config.toml
dataset = "photos of plants and fungi (iNaturalist)"
image_size = 24
crop_scale_min = 0.7
translate = 0.06
num_classes = 54
norm = "batchnorm"
depths = [2, 4, 4]
stem = "deep"
widths = [160, 320, 640]
optimizer = "adamw"
Rows from block 7 of a small image classifier, named by matrix and row number. Rows with one number belong to one channel. Each number is 128 + 24 x the weight over its row's rms, rounded and kept within 0 to 255. All counts start at 0. Numbers have three digits each.
After each channel's rows are labels from the 100 images, of 14848, where the channel reaches its highest value: "colour at peak" is the nearest of a few named colours to the mean colour under the peak. Only what is clearly more common there than usual is listed. The data: photos of plants and fungi (iNaturalist). In brackets: how many of the 100.
# sq0: squeeze pointwise conv (model.blocks.7.sq.0.weight, 160x640x1x1), inputs 184-275
# e10: expand pointwise conv (model.blocks.7.e1.0.weight, 320x160x1x1, transposed), outputs 160-239
# e30: expand 3x3 conv (model.blocks.7.e3.0.weight, 320x160x3x3, transposed, each kernel summed), outputs 160-239

sq0.134:127145142133127164152111123083135110112111124138131083108109129132106136119096108135137189114102150123142128133153129148102142131116141102149153131113150123105131140132119097107095101093125139119121134067133126109119155137141119159161146115136139122133149113139132123121117137
e10.134:140115073094146128127132114116091129090123137148154120112086104134110129124157132128168124091145126147148144105140131122120127122114106155180121127159097119134104103146121127130131174098178108123153133179088104167153137122114105193146097172
e30.134:121120131107164155122115144108050152143144112097118150137115067135135139138144131132130144118134139006140165128150132111100126092118121121109136121133141084151112120174122143122125128129108120137141126147124077184054128141162124122119159124
colour at peak: pink (25)

sq0.145:129117120137142135128136132123119144111137090120123124127113150151127161125108160145133112127147055131143133147145086129115115083104136114131155159127189095114077067154132125056111117121152131133127085138118134140146157122173133153099142114142121151137148152141153091115123127
e10.145:101129064136117141081108125118122135085151124138151140158098140126115115103139098117118072121100071143129161130167110095127129115111108125129081137113109153135128092126153103100128166131149097117139069178112134154152098128080131179153076123
e30.145:133154129147160135126108104111143184156129133058120133152164125112146139121095120128131156123161124142119164148156148097143135117130110154130146135094128121205085161105087123118112134171145150124150094122145138171153143163123150092133144136
colour at peak: pink (38)

sq0.122:126088129145090110066182098169113118138113115142149147120149099084141102151143134121140153153074123086146111128124130085115148126117121137105145112077110135127120087146134151114142180137077105167142146143153136108120106151078138121099140165118092101128116119140121104109133074
e10.122:112100142144143120143148111127143118112151099108121152151135156087161100169125094144154131127126112071137123100111169169089131126112188131075102120118119066100171128128120155100133079128136129152142101127189144130131143127126150093101130126
e30.122:151123099119127130108128129170132063138133122100132158116139125138130139138115128153121113142058132130160165143170077106164144133143140137129162113138119132056128116125116147155115138079112091133132111131086142161105140144132080134112119093
colour at peak: grey (79)

sq0.9:135106131134152106182136122137178139117132104107147134132146129123143136176111137126129151110119099118105118149127098152104140135103162111133150161130136125108102106109147094105123116156119116121116090154110138112118143112146151140150093149111127127111139123122128115152143119
e10.9:139134125121139136116122140138148173135098139128107182186091140124121139158123081116082208142142117115121123121116176099129162121121101170126113149106153118175148126125127122174066146116143120138107137093169122149136102113126142122147151163
e30.9:119147151146142114127117143088148173139115147127144102142145158110137083147124115123121157152096105139148108138122112178089157139171149124124130131081147112129139136138084143164123151154127177131131096136107096115153150160115112154142118142
colour at peak: grey (77)

sq0.139:149085164138158088145171143122139099099158151168124110105120155140132146135119120138142110133126084140169138188099128154141139121103133120155121171144137120137113094140094128075141107127140155144158138092147118148094158140153169125132163134138129094143169133143099097120148124
e10.139:166128121101123093108139095115162106089132143106136147141094116116105133111165081136124126115122146122146089100126137151102133114137094097125154081110104091137151135118120125130128155134131088122125142107126167122119094161115147109101147110
e30.139:139153144106147155137122127146079135116097066157149095116149120151148115153167157116134114145144116104131150123126144134148121145089147128124133102131104136133107129161125137111147062141077107148049133144116131136155061130147133135157102166
colour at peak: grey (76)

sq0.8:126150105128125136156152130140139131106102079094138129143139120113084130133085143116140156111135118134100160096150139132136135084123163106109164118153116116121139131126128118135136140113132086147170151116116123117132150146131072169121057144094121124133129121145139143130111155
e10.8:112119075136173175134100143143149128108130145097152134127130148116127140101165168102136089126124155111124180162125131120120131133102132133159138129152117100132151077139157128101108147139171138123132176174146112110136161132116124179126135115
e30.8:157122133115187111124127104107109163124156144103113118112114119143082096134147130121140137130160094123083162115176162124159144143123119109128107116088152055200069127115093141135113142184137166125141141111127141160103156182118157116146114123
colour at peak: pink (26)

sq0.89:099147089112113123135099120153112084131118146131123137150139109136122115120123111135103129119094143085152125123139134125096106142095128076142108117135125134114136131123103107141094145152121141098090139112146118094093120122122125116147119137138127083115102135125101144093128149
e10.89:125087091120104159110113106117109120056119153136114099118083108140138151109066161115127156126144116156119150158144151121127102130109101157114113144148075104117109124098138096140103080114127160146141120134093099130133115143151123165128107113
e30.89:125113112123135121131108140120087162138109120126130072129133095146120125112103112107091109101138095065141159121126149177078119113129113118141120124122152087141129126166116132136114126160137144169163108089141103155077108131166142111158140121
colour at peak: pink (30)

sq0.96:113148133108102183128134133153116135103133106125131137132114098146089121109136148145110116123142129127143138106198141114130143139138128132128151098124163142134161119111139094140092137123127114150117142132136093133140153107142108162146111121111146148108132135107174159129128161
e10.96:113118079153113145130073135170125126147119165120123110076090134128144153096157187116124089114126083126137155142135121129128139182133104126136128139107113114118118126153110149097132174120138139158134094152116117152154165116119116182139095117
e30.96:125061135134121135105124128103126098131131156070097146121117113110134117121167151135110113132119117100115155158123125132095133151119114135136132111101142105135097129146093147099095130113135130141152142156086078169111158124150149123101113120
colour at peak: grey (81)

sq0.84:100149104112104168119118152127120127117103112123136123145105120134103109117113133127141116124152116116128168122175101134117125124132152133116158115147147115160087098114106120111064141092119118148129115078146117123112105127149126148100120122103116108137110121113169123117134163
e10.84:164118119136118099157157154138112141117134123099145111100128125152121127114109186128143099118123129128111149078146143165159136172146144075122134068121143141118128125140150139148140129123086129158156134154124140120104149103107095142117131173
e30.84:131128127154076120129114132095126110102137136107125144124107121142099135137093211120138152135155128053062165145091123109126124126059109097133052102123147114115179131177119140120127115081147131121144140142117105136080125082130144145128132127
colour at peak: grey (79)

sq0.86:143118140156150159099117109110105150121127126126142147110115138132125192115101157148121121133110146126129070134147159122112123150139128139127112142084168129116123114128124127154119097103134136136122142139129147143144156128148152142119138092130129106105163105117144116121157113
e10.86:111142112120093157108075126147116116087112166109143152143078126139124097137142101125087109117129092108153114102102117115119148110131090105137126124090106116134119096099137122062102171107159099132141104115112131114158082114108135134134066120
e30.86:127128122164109168094111100094116137123083128108109143137129099101149123125124124114097149102126087115157099137069101133106161147135138146101168116094127128124079128150089123099117109111146100180127091121088112098165140108126129138140108149
colour at peak: cyan (50)

sq0.52:139104108135131131142127099162135125097122094117176116134135097121114116154096131148136178126094119089105120087148136111105141159109120123102151111099122121116131128139125116131120133131104090139123138107118117095120151122127079120156066150063124102123136128104137111112105139
e10.52:143143097170126175134103123145096171126078184083126105140122149105107118073163142123147133136114113079145164120139146139104133124076145166148092159088092101119111104126143135135153180103173151111095115168135110167127107127087118149144107159
e30.52:094104139109161134116119115158130141166158131102143135106103133104082052118145163154113136119123107146084138145117164102112108123144117143139172115125151090148116149125068162141132160148152145128161164154113133138072156167152124143127116134
colour at peak: pink (26)

sq0.127:122119112140125121126122100127142089158115133154118121138127132131100112151149112094164159144118149121129147149124147121123154101141131138132139145146114095149140116109117131157111163086105140130106158118140122109101098146102152117113146137163107115148094143125104143103154127
e10.127:156155112104156097125113122097113139113141104140142096154126106128159068139119119096163160137123132156121077084161138144103115086107163094109125077171112126106176144139092106124144116108093082123123172154138094134119107142136110148120130135
e30.127:147118120135117155098097119144116116126125094142142111129166094115141159126106133132149094107130146093171187164178103080141084082151109135118135122143097120124147102172119114124135105087081089148116086126113135178138130132170128123145130152
colour at peak: grey (77)

sq0.153:141127177126134135109155126176106123142115091133175141093132106121156099153127152145128088150122122111107134135152102097125152133112122140125124125089120118152124135166138147092149095106115117167121110141133113151147128123115134087174124151094140135103176116156162135161081118
e10.153:114144125172121157134138124114147108093098143071105143160129170077112149126115066158153138141092158108136131110101110125128116082137133138109115170085125086078104127090138091110137103119140160127165150105152144131124135125108148118127115160
e30.153:095079128104169094111130126132145093116154135135156149135088106120084114106203167161108143163144133133076109150106147107119154140146142131142133116135140122136136130109103128139125115106142102071089189156121132105105109148145114130081107143
colour at peak: grey (81)

sq0.113:137092165157133137130125085113108143114150141143138128090106151150111147134125161096124131162128139143162091154134134142127159120107104173137130137117114127153139119126148132123126110119114134139138124140138140161134156111132156113130144117151114137107150119154129128155111107
e10.113:153147116129112139077134106088105112090141136116111141177125135114105144127156101102146140084097129124139147063139112096109123104078123082120113100158156093117132107136112095084163148119131121112153136140157160141143127133126140143101131150
e30.113:134127117144192087096149139144141141093080102139148087136107113118108120128159176130111120130167101157156127135101143150115129140092134127108179087112119115152110101144139099115133068113127090097064121121082101095136094105136163167111061168
colour at peak: grey (78)

sq0.7:139121157122128125124147134099123097106141153162111104118081137102131147111116096162117100154109121146142123190103154143125080132107114116156063135116131141136148103142099141124144072127132154100148121130145143127096156166143171111153163098142148100141154106134075099104114122
e10.7:120092135124071111118133104097136124110131117130139152116186138118131159134159085124126160105131118121124110125139128119102126111138084102161112113087096126101138138100166138117146142085147119107131129094109167119123096194150135091121082118
e30.7:125168126126121158148139135183136131137130058131155114144174185139131139140088134138129125125128126147146127131123151148121114150109124149140153111148100138123148160148152134125166084136104077164048113132134160120133065097139118123156128145
colour at peak: grey (83)

sq0.112:117148116118106170139110141140108122137151129136148119189096114117162095134117124155113120147145123134145171120182122111151157142125143130133151101155206091147129132159102148137141115135153132163108120079141102141123135094180127123181116098114150114081145120119165130119102175
e10.112:153113121134078152123118116094127118108142105092116119100120106131125153091121142134135172113120122122117165157120102142136100152128171115142126132129141144115102148127136133124149121119150176136104134133156101159111141140163132141117134131
e30.112:127119111143081138119133128132148151138127146086133152150103126133153118143139182151106113118133151119096121135060131110105143137123153143139132115142090145121173151136110118106095131096149081103095173137104122083122106104117106152158100118
colour at peak: yellow (31)

sq0.78:153137138144136124142112091128119109121112153169141102140105112111098131140132113132150133143080157143121121126097158101163150207140135116141121129121103136125139160108111125152119084128115135123149138119144139118111133115098124106220126118118114117125118110131089126129098169
e10.78:086149106131111113135132139120133137110108160115104121119153076130086115154137139144149130145138142110100118114132136103105134092136060151163128090088105122111117112087113097114131103143133150083156106109136116152136139143129109126118107144
e30.78:138116137105128121124126116152061138131128120153158106145138046113142112099138143084084136085116123089127145130119123173108162095158137126140133130135136122121124144120135131110139119150122068142113103114124102136110107119141134135151128150
colour at peak: purple (25)

sq0.152:102138168090124111115149117141125132153139121123117139094137125117168098138135149102072123120141134134125092133123099132119110071142126134107100119125133114156110119092144130106076152104106147130085105128108109144139099127121145115117152108130123141078096123096139131139111111
e10.152:137134129120152133098178142078124156158150126088105166155096137135091133087095085178117087103141181122120134101117091066118141131093127128137160131148143127114093164114078168116133122147086129109123178137140125092089162119121154101083139100
e30.152:155129120141143142109141117141172142118106160145119089126156153118164145126139153145117143086148142174157131114137123132142138121129163124140127137128131158148129128123183137110126162098149128115147121119153112122137113136165136126057104146
colour at peak: brown (60)

sq0.117:167119163118190122128130139103155140118168128154134113102106125125152172123088103166110092132126110155130107197110108131128111139122145123155084154112161136113133138117113132116105110124128138126129107114134112147113171112157185138153149068136153116107170095111121119118137128
e10.117:138129105102079134124125099112114132115104152141137164165143121131126132134144116153101126147151138118160136096104152116107150168126095152162084111117101141125098098113137162136133146067136100124124138099143166173134113160137137133098121130
e30.117:119139125103135141113132103182139158125145080163158111164148182103145155125139131121136146122139109161140133123129159139139108149134116164106182081140111145150124124153164116116147107128136119152056130111113156111147076103125117159143142165
colour at peak: grey (83)

sq0.69:136120123135125152150099129127139146122140108131135131108128107161111142116143162130123161130110140135125119121151132128107124118149130139127145103135121140116140117120163130124088135127109129142085115173123140136146160115138097178142133138128136166099124132118156139142145149
e10.69:128111093099127117156108117114102142130122145165189137119084097138122152100148157114121075120142104104146123120172132144084163129107107117125105117123092148102115076143101113132121145122156134146153074172110094138148112119116128154138102176
e30.69:098085122117140136126144121104100106159119147107118133133120100099155131100138138141093109130137116061151192129154114115082144120121108126102103124111163104140101122156094146138141117134117148137149110153111108193139154160159145109087152103
colour at peak: pink (29)

sq0.53:122123155110115107085177112164093131128131109114112177120169097145145105127133161138103079102124133115117078127139097082106108109134088137089108115106110191108100131125164114114144148142115113116104142160126114142117087108114141086077123143136105119095112155121131152160127111
e10.53:104122162137167155117137136111140137140171116108096133138129161118129126152144103181130130091112123109177120127141132130105107131109114131070087148126127139112129161127119107133096127152090130115113126138147152136124112111105180067156128131
e30.53:089118099130148088137149146158165071120124135124119140101074145138079141125143138143137140126110164182158085149126143161132153108131096138150138124177151158118151129087125125137115125125138127102140114146126136110110138146099156122067123096
colour at peak: grey (86)

sq0.80:072136145085076132118178137140087100133123119096094137132173085133145095117133133141081119105135160125152106103137109090117126108116121090114128100119091169113120145136145084149108132155121118093092127120125076133102130102101116132123127146101145129066107137113117172146111146
e10.80:104132127119115149083113102107131123118141155112074140113108148155130137120130115162113126119130103107124119162113108092124139100102117130125105163118162114089119125174096102093110151088090121133122143149107118106110131108112208121123126133
e30.80:068132106121167074123138102150149097108158139150123091124056114107086115115126168113121167111129116168108053135098183156143140110109121136116132127142159115146111115068117116143129146139128135099140113124119125075103117165066178154113136157
colour at peak: pink (30)