python train.py --model="image classifier" --dataset="photos of plants and fungi (iNaturalist)" --train_examples=45211 --image_size=24 --crop_scale_min=0.7 --horizontal_flip=true --translate=0.06 --rotation_deg=10 --color_jitter=0.2 --targets=["order"] --num_classes=54 --arch="squeezenet" --norm="batchnorm" --hidden_act="silu" --depths=[2, 4, 4] --kernel_size=3 --stem="deep" --widths=[160, 320, 640] --label_smoothing=0.1 --loss="binary_cross_entropy" --init="kaiming_normal" --optimizer="adamw" --learning_rate=0.0033 --beta1=0.85 --beta2=0.95 --eps=1e-06 --max_grad_norm=5.0 --sam_rho=0.1 --max_steps=6500 --batch_size=384 --epochs=55.2 --lr_schedule="linear" --final_lr_fraction=0 --warmup_steps=320 --weight_decay=0.07
Rows from block 6, named by matrix and row number. Rows with one number belong to one channel. Each number is 50 + 10 x the weight over its row's rms, rounded and kept within 0 to 99. All counts start at 0. After the name is the row's rms in percent of the matrix's.
# sq0: squeeze pointwise conv (model.blocks.6.sq.0.weight, 160x320x1x1), inputs 160-319
# e10: expand pointwise conv (model.blocks.6.e1.0.weight, 320x160x1x1, transposed), outputs 160-319
# e30: expand 3x3 conv (model.blocks.6.e3.0.weight, 320x160x3x3, transposed), outputs 17-33, a 3x3 kernel for each
sq0.116 104:51 44 58 46 57 42 61 52 48 45 60 36 59 62 60 53 43 58 52 45 48 34 31 55 49 60 27 29 54 47 17 56 37 61 45 60 54 47 51 59 64 36 53 36 36 38 39 51 48 51 63 65 54 58 36 57 52 73 60 54 29 47 49 55 43 52 57 33 52 23 52 50 55 43 49 51 52 48 49 47 38 40 54 35 48 49 53 43 49 70 40 45 49 49 61 47 40 55 42 37 45 47 57 64 68 45 50 43 52 39 45 40 45 28 44 58 49 38 60 48 46 42 65 53 37 69 56 44 47 49 71 44 55 44 46 46 49 33 49 51 44 56 61 43 53 52 52 44 51 29 57 57 53 55 39 45 54 42 40 33
sq0.117 101:53 62 40 51 26 42 53 28 53 42 52 51 50 54 56 30 42 40 51 63 34 41 58 53 41 45 47 58 56 51 48 58 40 61 60 49 47 49 56 41 53 64 63 52 56 48 73 38 45 33 70 33 34 55 53 52 35 45 53 57 60 46 52 78 61 46 43 59 44 49 43 60 40 42 44 26 67 57 88 75 50 56 44 49 49 67 47 50 41 54 47 76 42 33 61 48 65 39 64 52 68 44 36 52 48 27 53 35 41 53 38 47 38 55 47 39 57 43 52 59 61 52 48 46 70 53 66 57 49 54 42 37 61 69 58 49 37 55 45 45 40 48 32 49 35 57 62 56 37 53 56 60 50 54 48 47 50 25 40 45
sq0.118 103:30 44 46 39 77 48 52 68 72 42 59 52 60 62 35 45 42 22 47 55 54 32 74 43 41 37 63 59 62 54 42 40 36 45 50 57 61 30 53 33 38 57 63 64 47 53 59 48 48 45 60 48 60 25 54 56 48 58 30 47 46 43 56 42 44 39 59 37 26 54 28 61 57 55 61 43 65 47 62 49 38 39 30 47 52 46 54 44 45 56 54 26 43 70 60 37 54 58 44 45 47 46 63 51 68 54 40 52 27 41 38 54 72 56 49 56 56 46 42 43 58 36 29 55 43 29 55 50 44 52 36 52 40 55 49 54 35 43 60 51 55 27 45 59 37 68 52 34 44 54 39 50 50 42 48 71 54 52 38 46
sq0.119 097:51 36 49 52 38 56 43 34 45 39 59 57 41 54 55 63 37 71 70 63 54 47 56 50 34 32 45 58 60 36 37 53 21 54 40 43 32 52 53 42 44 45 48 53 45 41 62 43 39 55 72 43 51 73 48 36 41 57 60 57 49 44 43 65 56 41 38 59 73 46 50 61 53 50 49 40 51 50 73 63 54 35 46 49 49 73 50 33 46 41 39 55 64 35 58 45 53 35 53 44 57 50 52 76 55 45 48 36 48 51 58 57 46 51 37 34 49 57 51 53 51 35 66 57 55 47 47 76 46 36 45 29 27 71 64 44 53 50 50 52 38 74 50 50 41 52 45 51 28 47 82 59 59 52 60 60 57 54 38 38
sq0.120 100:57 39 43 27 46 61 60 54 64 49 38 57 47 33 70 51 45 45 27 54 54 41 43 47 59 55 66 42 49 40 25 64 44 58 48 37 67 51 32 57 79 42 64 61 38 51 46 48 51 39 43 32 40 44 66 60 67 57 59 38 47 44 66 48 64 51 34 52 56 50 51 46 38 49 40 50 42 45 55 39 37 38 48 47 37 42 56 65 39 48 49 53 27 49 54 37 30 51 45 38 47 43 55 54 51 43 63 36 58 44 49 53 52 53 47 41 42 45 49 32 50 30 62 40 50 61 55 31 45 49 71 47 48 42 30 54 31 51 41 38 47 55 62 46 51 38 47 58 39 38 28 61 45 54 60 43 33 49 51 41
sq0.121 101:69 51 56 54 51 70 56 50 54 49 47 76 40 45 70 56 49 62 55 58 53 45 47 50 66 50 83 46 53 47 59 58 45 33 56 53 50 54 44 49 34 55 61 53 46 67 69 61 50 41 60 51 52 48 70 47 44 48 47 50 57 68 56 55 55 45 52 60 59 64 57 30 43 64 52 64 46 63 53 44 57 49 53 68 53 51 60 47 57 43 56 66 62 57 52 44 55 48 53 52 71 50 61 76 43 56 48 43 37 59 53 64 60 55 58 55 62 64 59 50 62 51 59 65 70 55 62 63 64 59 73 31 62 59 56 53 55 48 43 53 67 54 46 62 62 68 55 59 43 58 46 47 41 58 50 67 55 57 65 41
e10.116 089:46 41 42 36 43 59 49 41 63 40 41 25 42 52 66 52 52 57 35 52 46 40 29 48 49 56 54 60 48 49 53 45 11 53 67 49 54 57 58 55 50 54 57 52 63 53 56 34 71 46 60 35 55 35 43 53 50 41 49 58 58 51 33 49 51 59 48 58 65 55 50 55 58 51 53 46 61 48 52 40 47 48 54 44 36 45 49 56 52 34 54 50 53 53 59 42 49 42 49 71 48 63 47 54 65 26 45 55 55 52 54 53 57 68 48 52 55 38 62 49 50 56 63 38 45 60 46 59 63 62 58 36 52 37 67 31 46 64 57 49 45 53 53 40 66 47 52 56 60 44 38 72 49 47 29 60 55 67 44 49
e10.117 113:52 59 57 59 56 59 35 51 40 49 46 51 62 52 48 39 19 54 67 50 32 48 55 55 53 55 60 52 55 52 36 44 63 41 44 63 47 56 49 40 54 45 34 43 63 35 37 60 44 39 58 48 62 50 43 49 32 46 52 55 49 52 41 59 62 53 52 45 45 42 51 55 68 53 39 50 35 56 37 54 40 54 28 58 49 28 42 37 56 73 55 36 48 59 42 64 38 71 49 33 56 53 49 59 41 51 53 70 50 44 64 54 46 48 52 43 51 57 48 50 47 59 29 51 49 59 59 56 43 39 36 57 43 51 55 46 51 41 36 40 31 44 46 64 47 55 54 31 24 60 42 42 26 54 64 39 59 41 41 46
e10.118 102:59 39 53 63 57 40 72 27 60 46 44 46 48 70 45 55 53 65 46 73 47 48 43 37 43 52 58 40 30 50 31 47 32 54 20 59 41 52 45 55 46 57 39 50 28 69 64 47 31 60 59 60 52 37 42 50 50 46 45 48 41 38 52 36 44 32 47 38 25 55 23 37 46 37 59 65 42 63 56 74 50 49 44 66 45 58 67 50 44 41 45 57 39 54 64 64 55 51 64 42 47 58 51 39 70 45 58 44 57 56 56 53 47 49 40 47 52 66 33 47 34 41 54 46 38 54 61 43 53 45 54 62 54 49 56 59 38 45 43 59 54 41 51 66 40 40 38 42 56 42 44 51 47 47 52 76 54 51 42 57
e10.119 103:69 50 31 60 33 46 53 34 37 28 37 42 44 49 58 38 43 38 41 53 56 49 50 46 28 54 67 58 31 54 54 39 42 45 43 40 59 55 55 54 35 49 31 46 76 54 45 63 44 49 48 46 28 40 28 52 57 57 51 35 62 48 35 62 53 40 35 54 59 34 54 51 68 49 40 39 46 53 67 65 50 46 50 60 46 30 31 62 48 65 48 51 51 56 54 42 51 58 50 41 43 47 56 44 59 53 53 63 58 53 66 39 59 53 48 48 36 53 38 50 46 48 47 31 55 68 43 58 45 42 50 46 48 31 58 47 52 58 48 42 45 55 48 58 44 41 28 41 45 52 56 56 38 45 54 51 61 47 54 65
e10.120 080:59 58 59 54 51 40 46 54 48 38 49 32 44 52 62 41 64 55 50 55 42 43 52 54 38 64 37 49 41 53 54 27 40 34 61 38 64 48 41 28 45 54 49 48 49 50 45 39 58 29 52 28 41 45 26 48 61 52 45 69 43 60 26 48 45 34 60 54 46 41 35 44 33 71 45 41 46 58 62 32 53 63 54 38 64 63 53 27 54 27 47 43 52 58 42 54 55 46 44 40 48 34 31 41 53 54 59 58 45 38 70 49 65 40 49 57 44 45 64 31 34 49 60 39 55 55 53 49 46 45 67 51 45 43 84 50 50 60 33 51 57 50 55 41 56 68 66 46 60 62 44 45 43 50 54 57 50 48 50 52
e10.121 102:65 64 57 42 45 42 27 48 60 47 43 67 50 39 53 41 33 45 50 50 66 46 46 41 44 43 36 62 52 43 31 49 51 50 51 33 59 49 39 45 35 26 58 57 46 25 53 55 55 55 38 51 44 41 49 37 43 35 47 54 37 49 37 46 52 37 36 40 40 41 35 48 55 38 67 46 41 38 38 60 32 54 32 54 60 44 69 39 59 53 49 39 27 64 40 33 38 67 64 44 42 40 46 60 42 54 31 63 32 45 39 37 52 38 50 51 56 51 59 43 34 49 50 54 49 62 45 42 52 53 48 63 47 44 58 39 39 44 41 62 47 56 42 52 41 48 69 55 51 52 47 55 38 59 47 48 45 35 47 41
e30.116 094:64 54 48 54 58 49 55 41 42 31 39 47 48 49 54 45 49 48 63 43 50 55 44 49 39 32 29 71 59 43 67 34 54 58 53 56 50 54 49 64 53 48 62 52 36 66 45 45 74 56 62 52 42 44 48 42 50 69 65 60 58 52 42 52 37 44 28 39 41 40 45 40 50 35 42 48 50 48 39 40 40 44 48 39 47 43 47 45 50 58 66 58 68 56 69 58 50 43 50 37 31 43 12 54 42 35 50 47 46 53 45 54 50 46 59 55 49 68 52 45 67 52 45 53 45 43 35 50 59 39 44 58 42 47 56 64 55 64 70 68 72 61 57 69 52 56 54 62 64 69 62 55 62
e30.117 097:58 44 56 58 48 57 56 57 52 47 49 69 42 36 41 51 48 50 62 48 44 59 54 47 69 58 62 60 59 56 56 58 45 58 48 41 49 48 45 35 42 33 45 45 29 46 48 44 59 53 42 68 63 65 55 54 53 62 52 53 57 59 63 49 56 49 59 62 52 66 63 62 53 48 59 46 47 54 52 55 55 51 47 55 53 50 49 63 57 52 49 53 42 66 68 68 76 75 69 42 48 42 60 42 55 18 34 39 60 63 60 48 48 56 42 46 55 33 24 32 15 14 09 28 22 17 65 54 57 55 56 65 52 42 45 54 61 51 50 55 52 60 60 52 43 40 40 50 43 44 49 37 50
e30.118 096:57 45 52 48 54 49 53 65 66 50 43 43 43 45 42 55 59 58 62 56 53 55 49 44 55 38 43 49 47 50 65 53 57 70 64 62 34 51 59 54 50 44 48 47 45 50 58 50 59 53 46 60 50 60 28 29 25 27 33 22 52 49 43 53 56 48 48 51 57 47 43 50 48 34 38 40 42 41 58 58 52 60 50 43 60 60 47 51 47 55 43 43 38 44 38 35 22 36 19 49 54 51 41 51 52 34 49 56 50 52 52 52 63 66 48 57 52 42 48 46 61 65 61 61 69 58 37 60 74 42 53 70 37 34 52 51 56 41 44 49 44 46 51 51 50 55 53 70 69 57 66 78 53
e30.119 098:51 36 51 59 36 58 57 56 72 43 51 55 38 44 45 52 44 49 51 40 42 51 44 41 56 46 44 44 38 33 38 41 40 56 47 53 69 57 52 63 55 57 65 50 49 34 32 42 45 59 49 42 44 49 34 54 34 40 54 39 45 38 42 55 55 54 51 53 49 59 59 48 43 48 52 42 51 56 54 43 49 41 53 59 41 42 54 51 41 46 38 50 53 61 60 57 63 57 57 59 60 74 62 51 73 50 47 57 65 57 57 69 59 55 70 64 65 44 38 40 51 46 40 47 48 41 43 39 48 63 66 69 75 66 62 51 66 63 50 57 53 54 57 48 55 57 56 41 53 45 42 48 36
e30.120 092:64 42 24 61 59 51 56 50 63 67 59 47 49 49 44 53 33 38 75 57 71 58 40 56 51 44 58 66 68 68 56 43 65 50 37 56 34 50 57 52 59 60 49 43 50 69 57 61 49 48 53 56 48 55 48 47 37 44 46 48 34 29 43 58 52 55 52 51 54 57 47 59 67 56 39 56 40 40 50 24 38 35 45 44 38 43 58 49 50 62 63 52 63 68 56 69 59 61 71 55 52 49 53 62 49 45 60 44 44 43 33 60 46 44 62 50 46 66 50 49 52 44 42 49 50 46 31 52 61 45 60 66 52 48 56 57 42 55 66 54 58 66 54 65 39 42 51 31 36 38 33 25 33
e30.121 099:56 50 58 49 36 48 39 53 55 27 21 31 47 39 32 50 33 42 46 50 46 50 48 46 58 57 58 58 59 65 54 54 58 58 50 52 58 57 50 61 55 46 50 52 39 25 36 27 45 52 43 66 61 59 56 51 51 60 52 54 66 60 67 45 52 52 39 52 49 47 52 54 36 41 40 40 35 30 56 51 51 41 40 68 43 42 59 42 44 49 47 56 63 64 58 73 73 66 68 62 50 60 69 52 47 52 45 56 60 51 50 43 35 32 38 26 27 38 50 31 35 48 37 56 54 54 58 53 58 65 56 55 55 48 28 35 47 49 44 38 42 47 53 41 41 52 57 40 37 43 46 51 59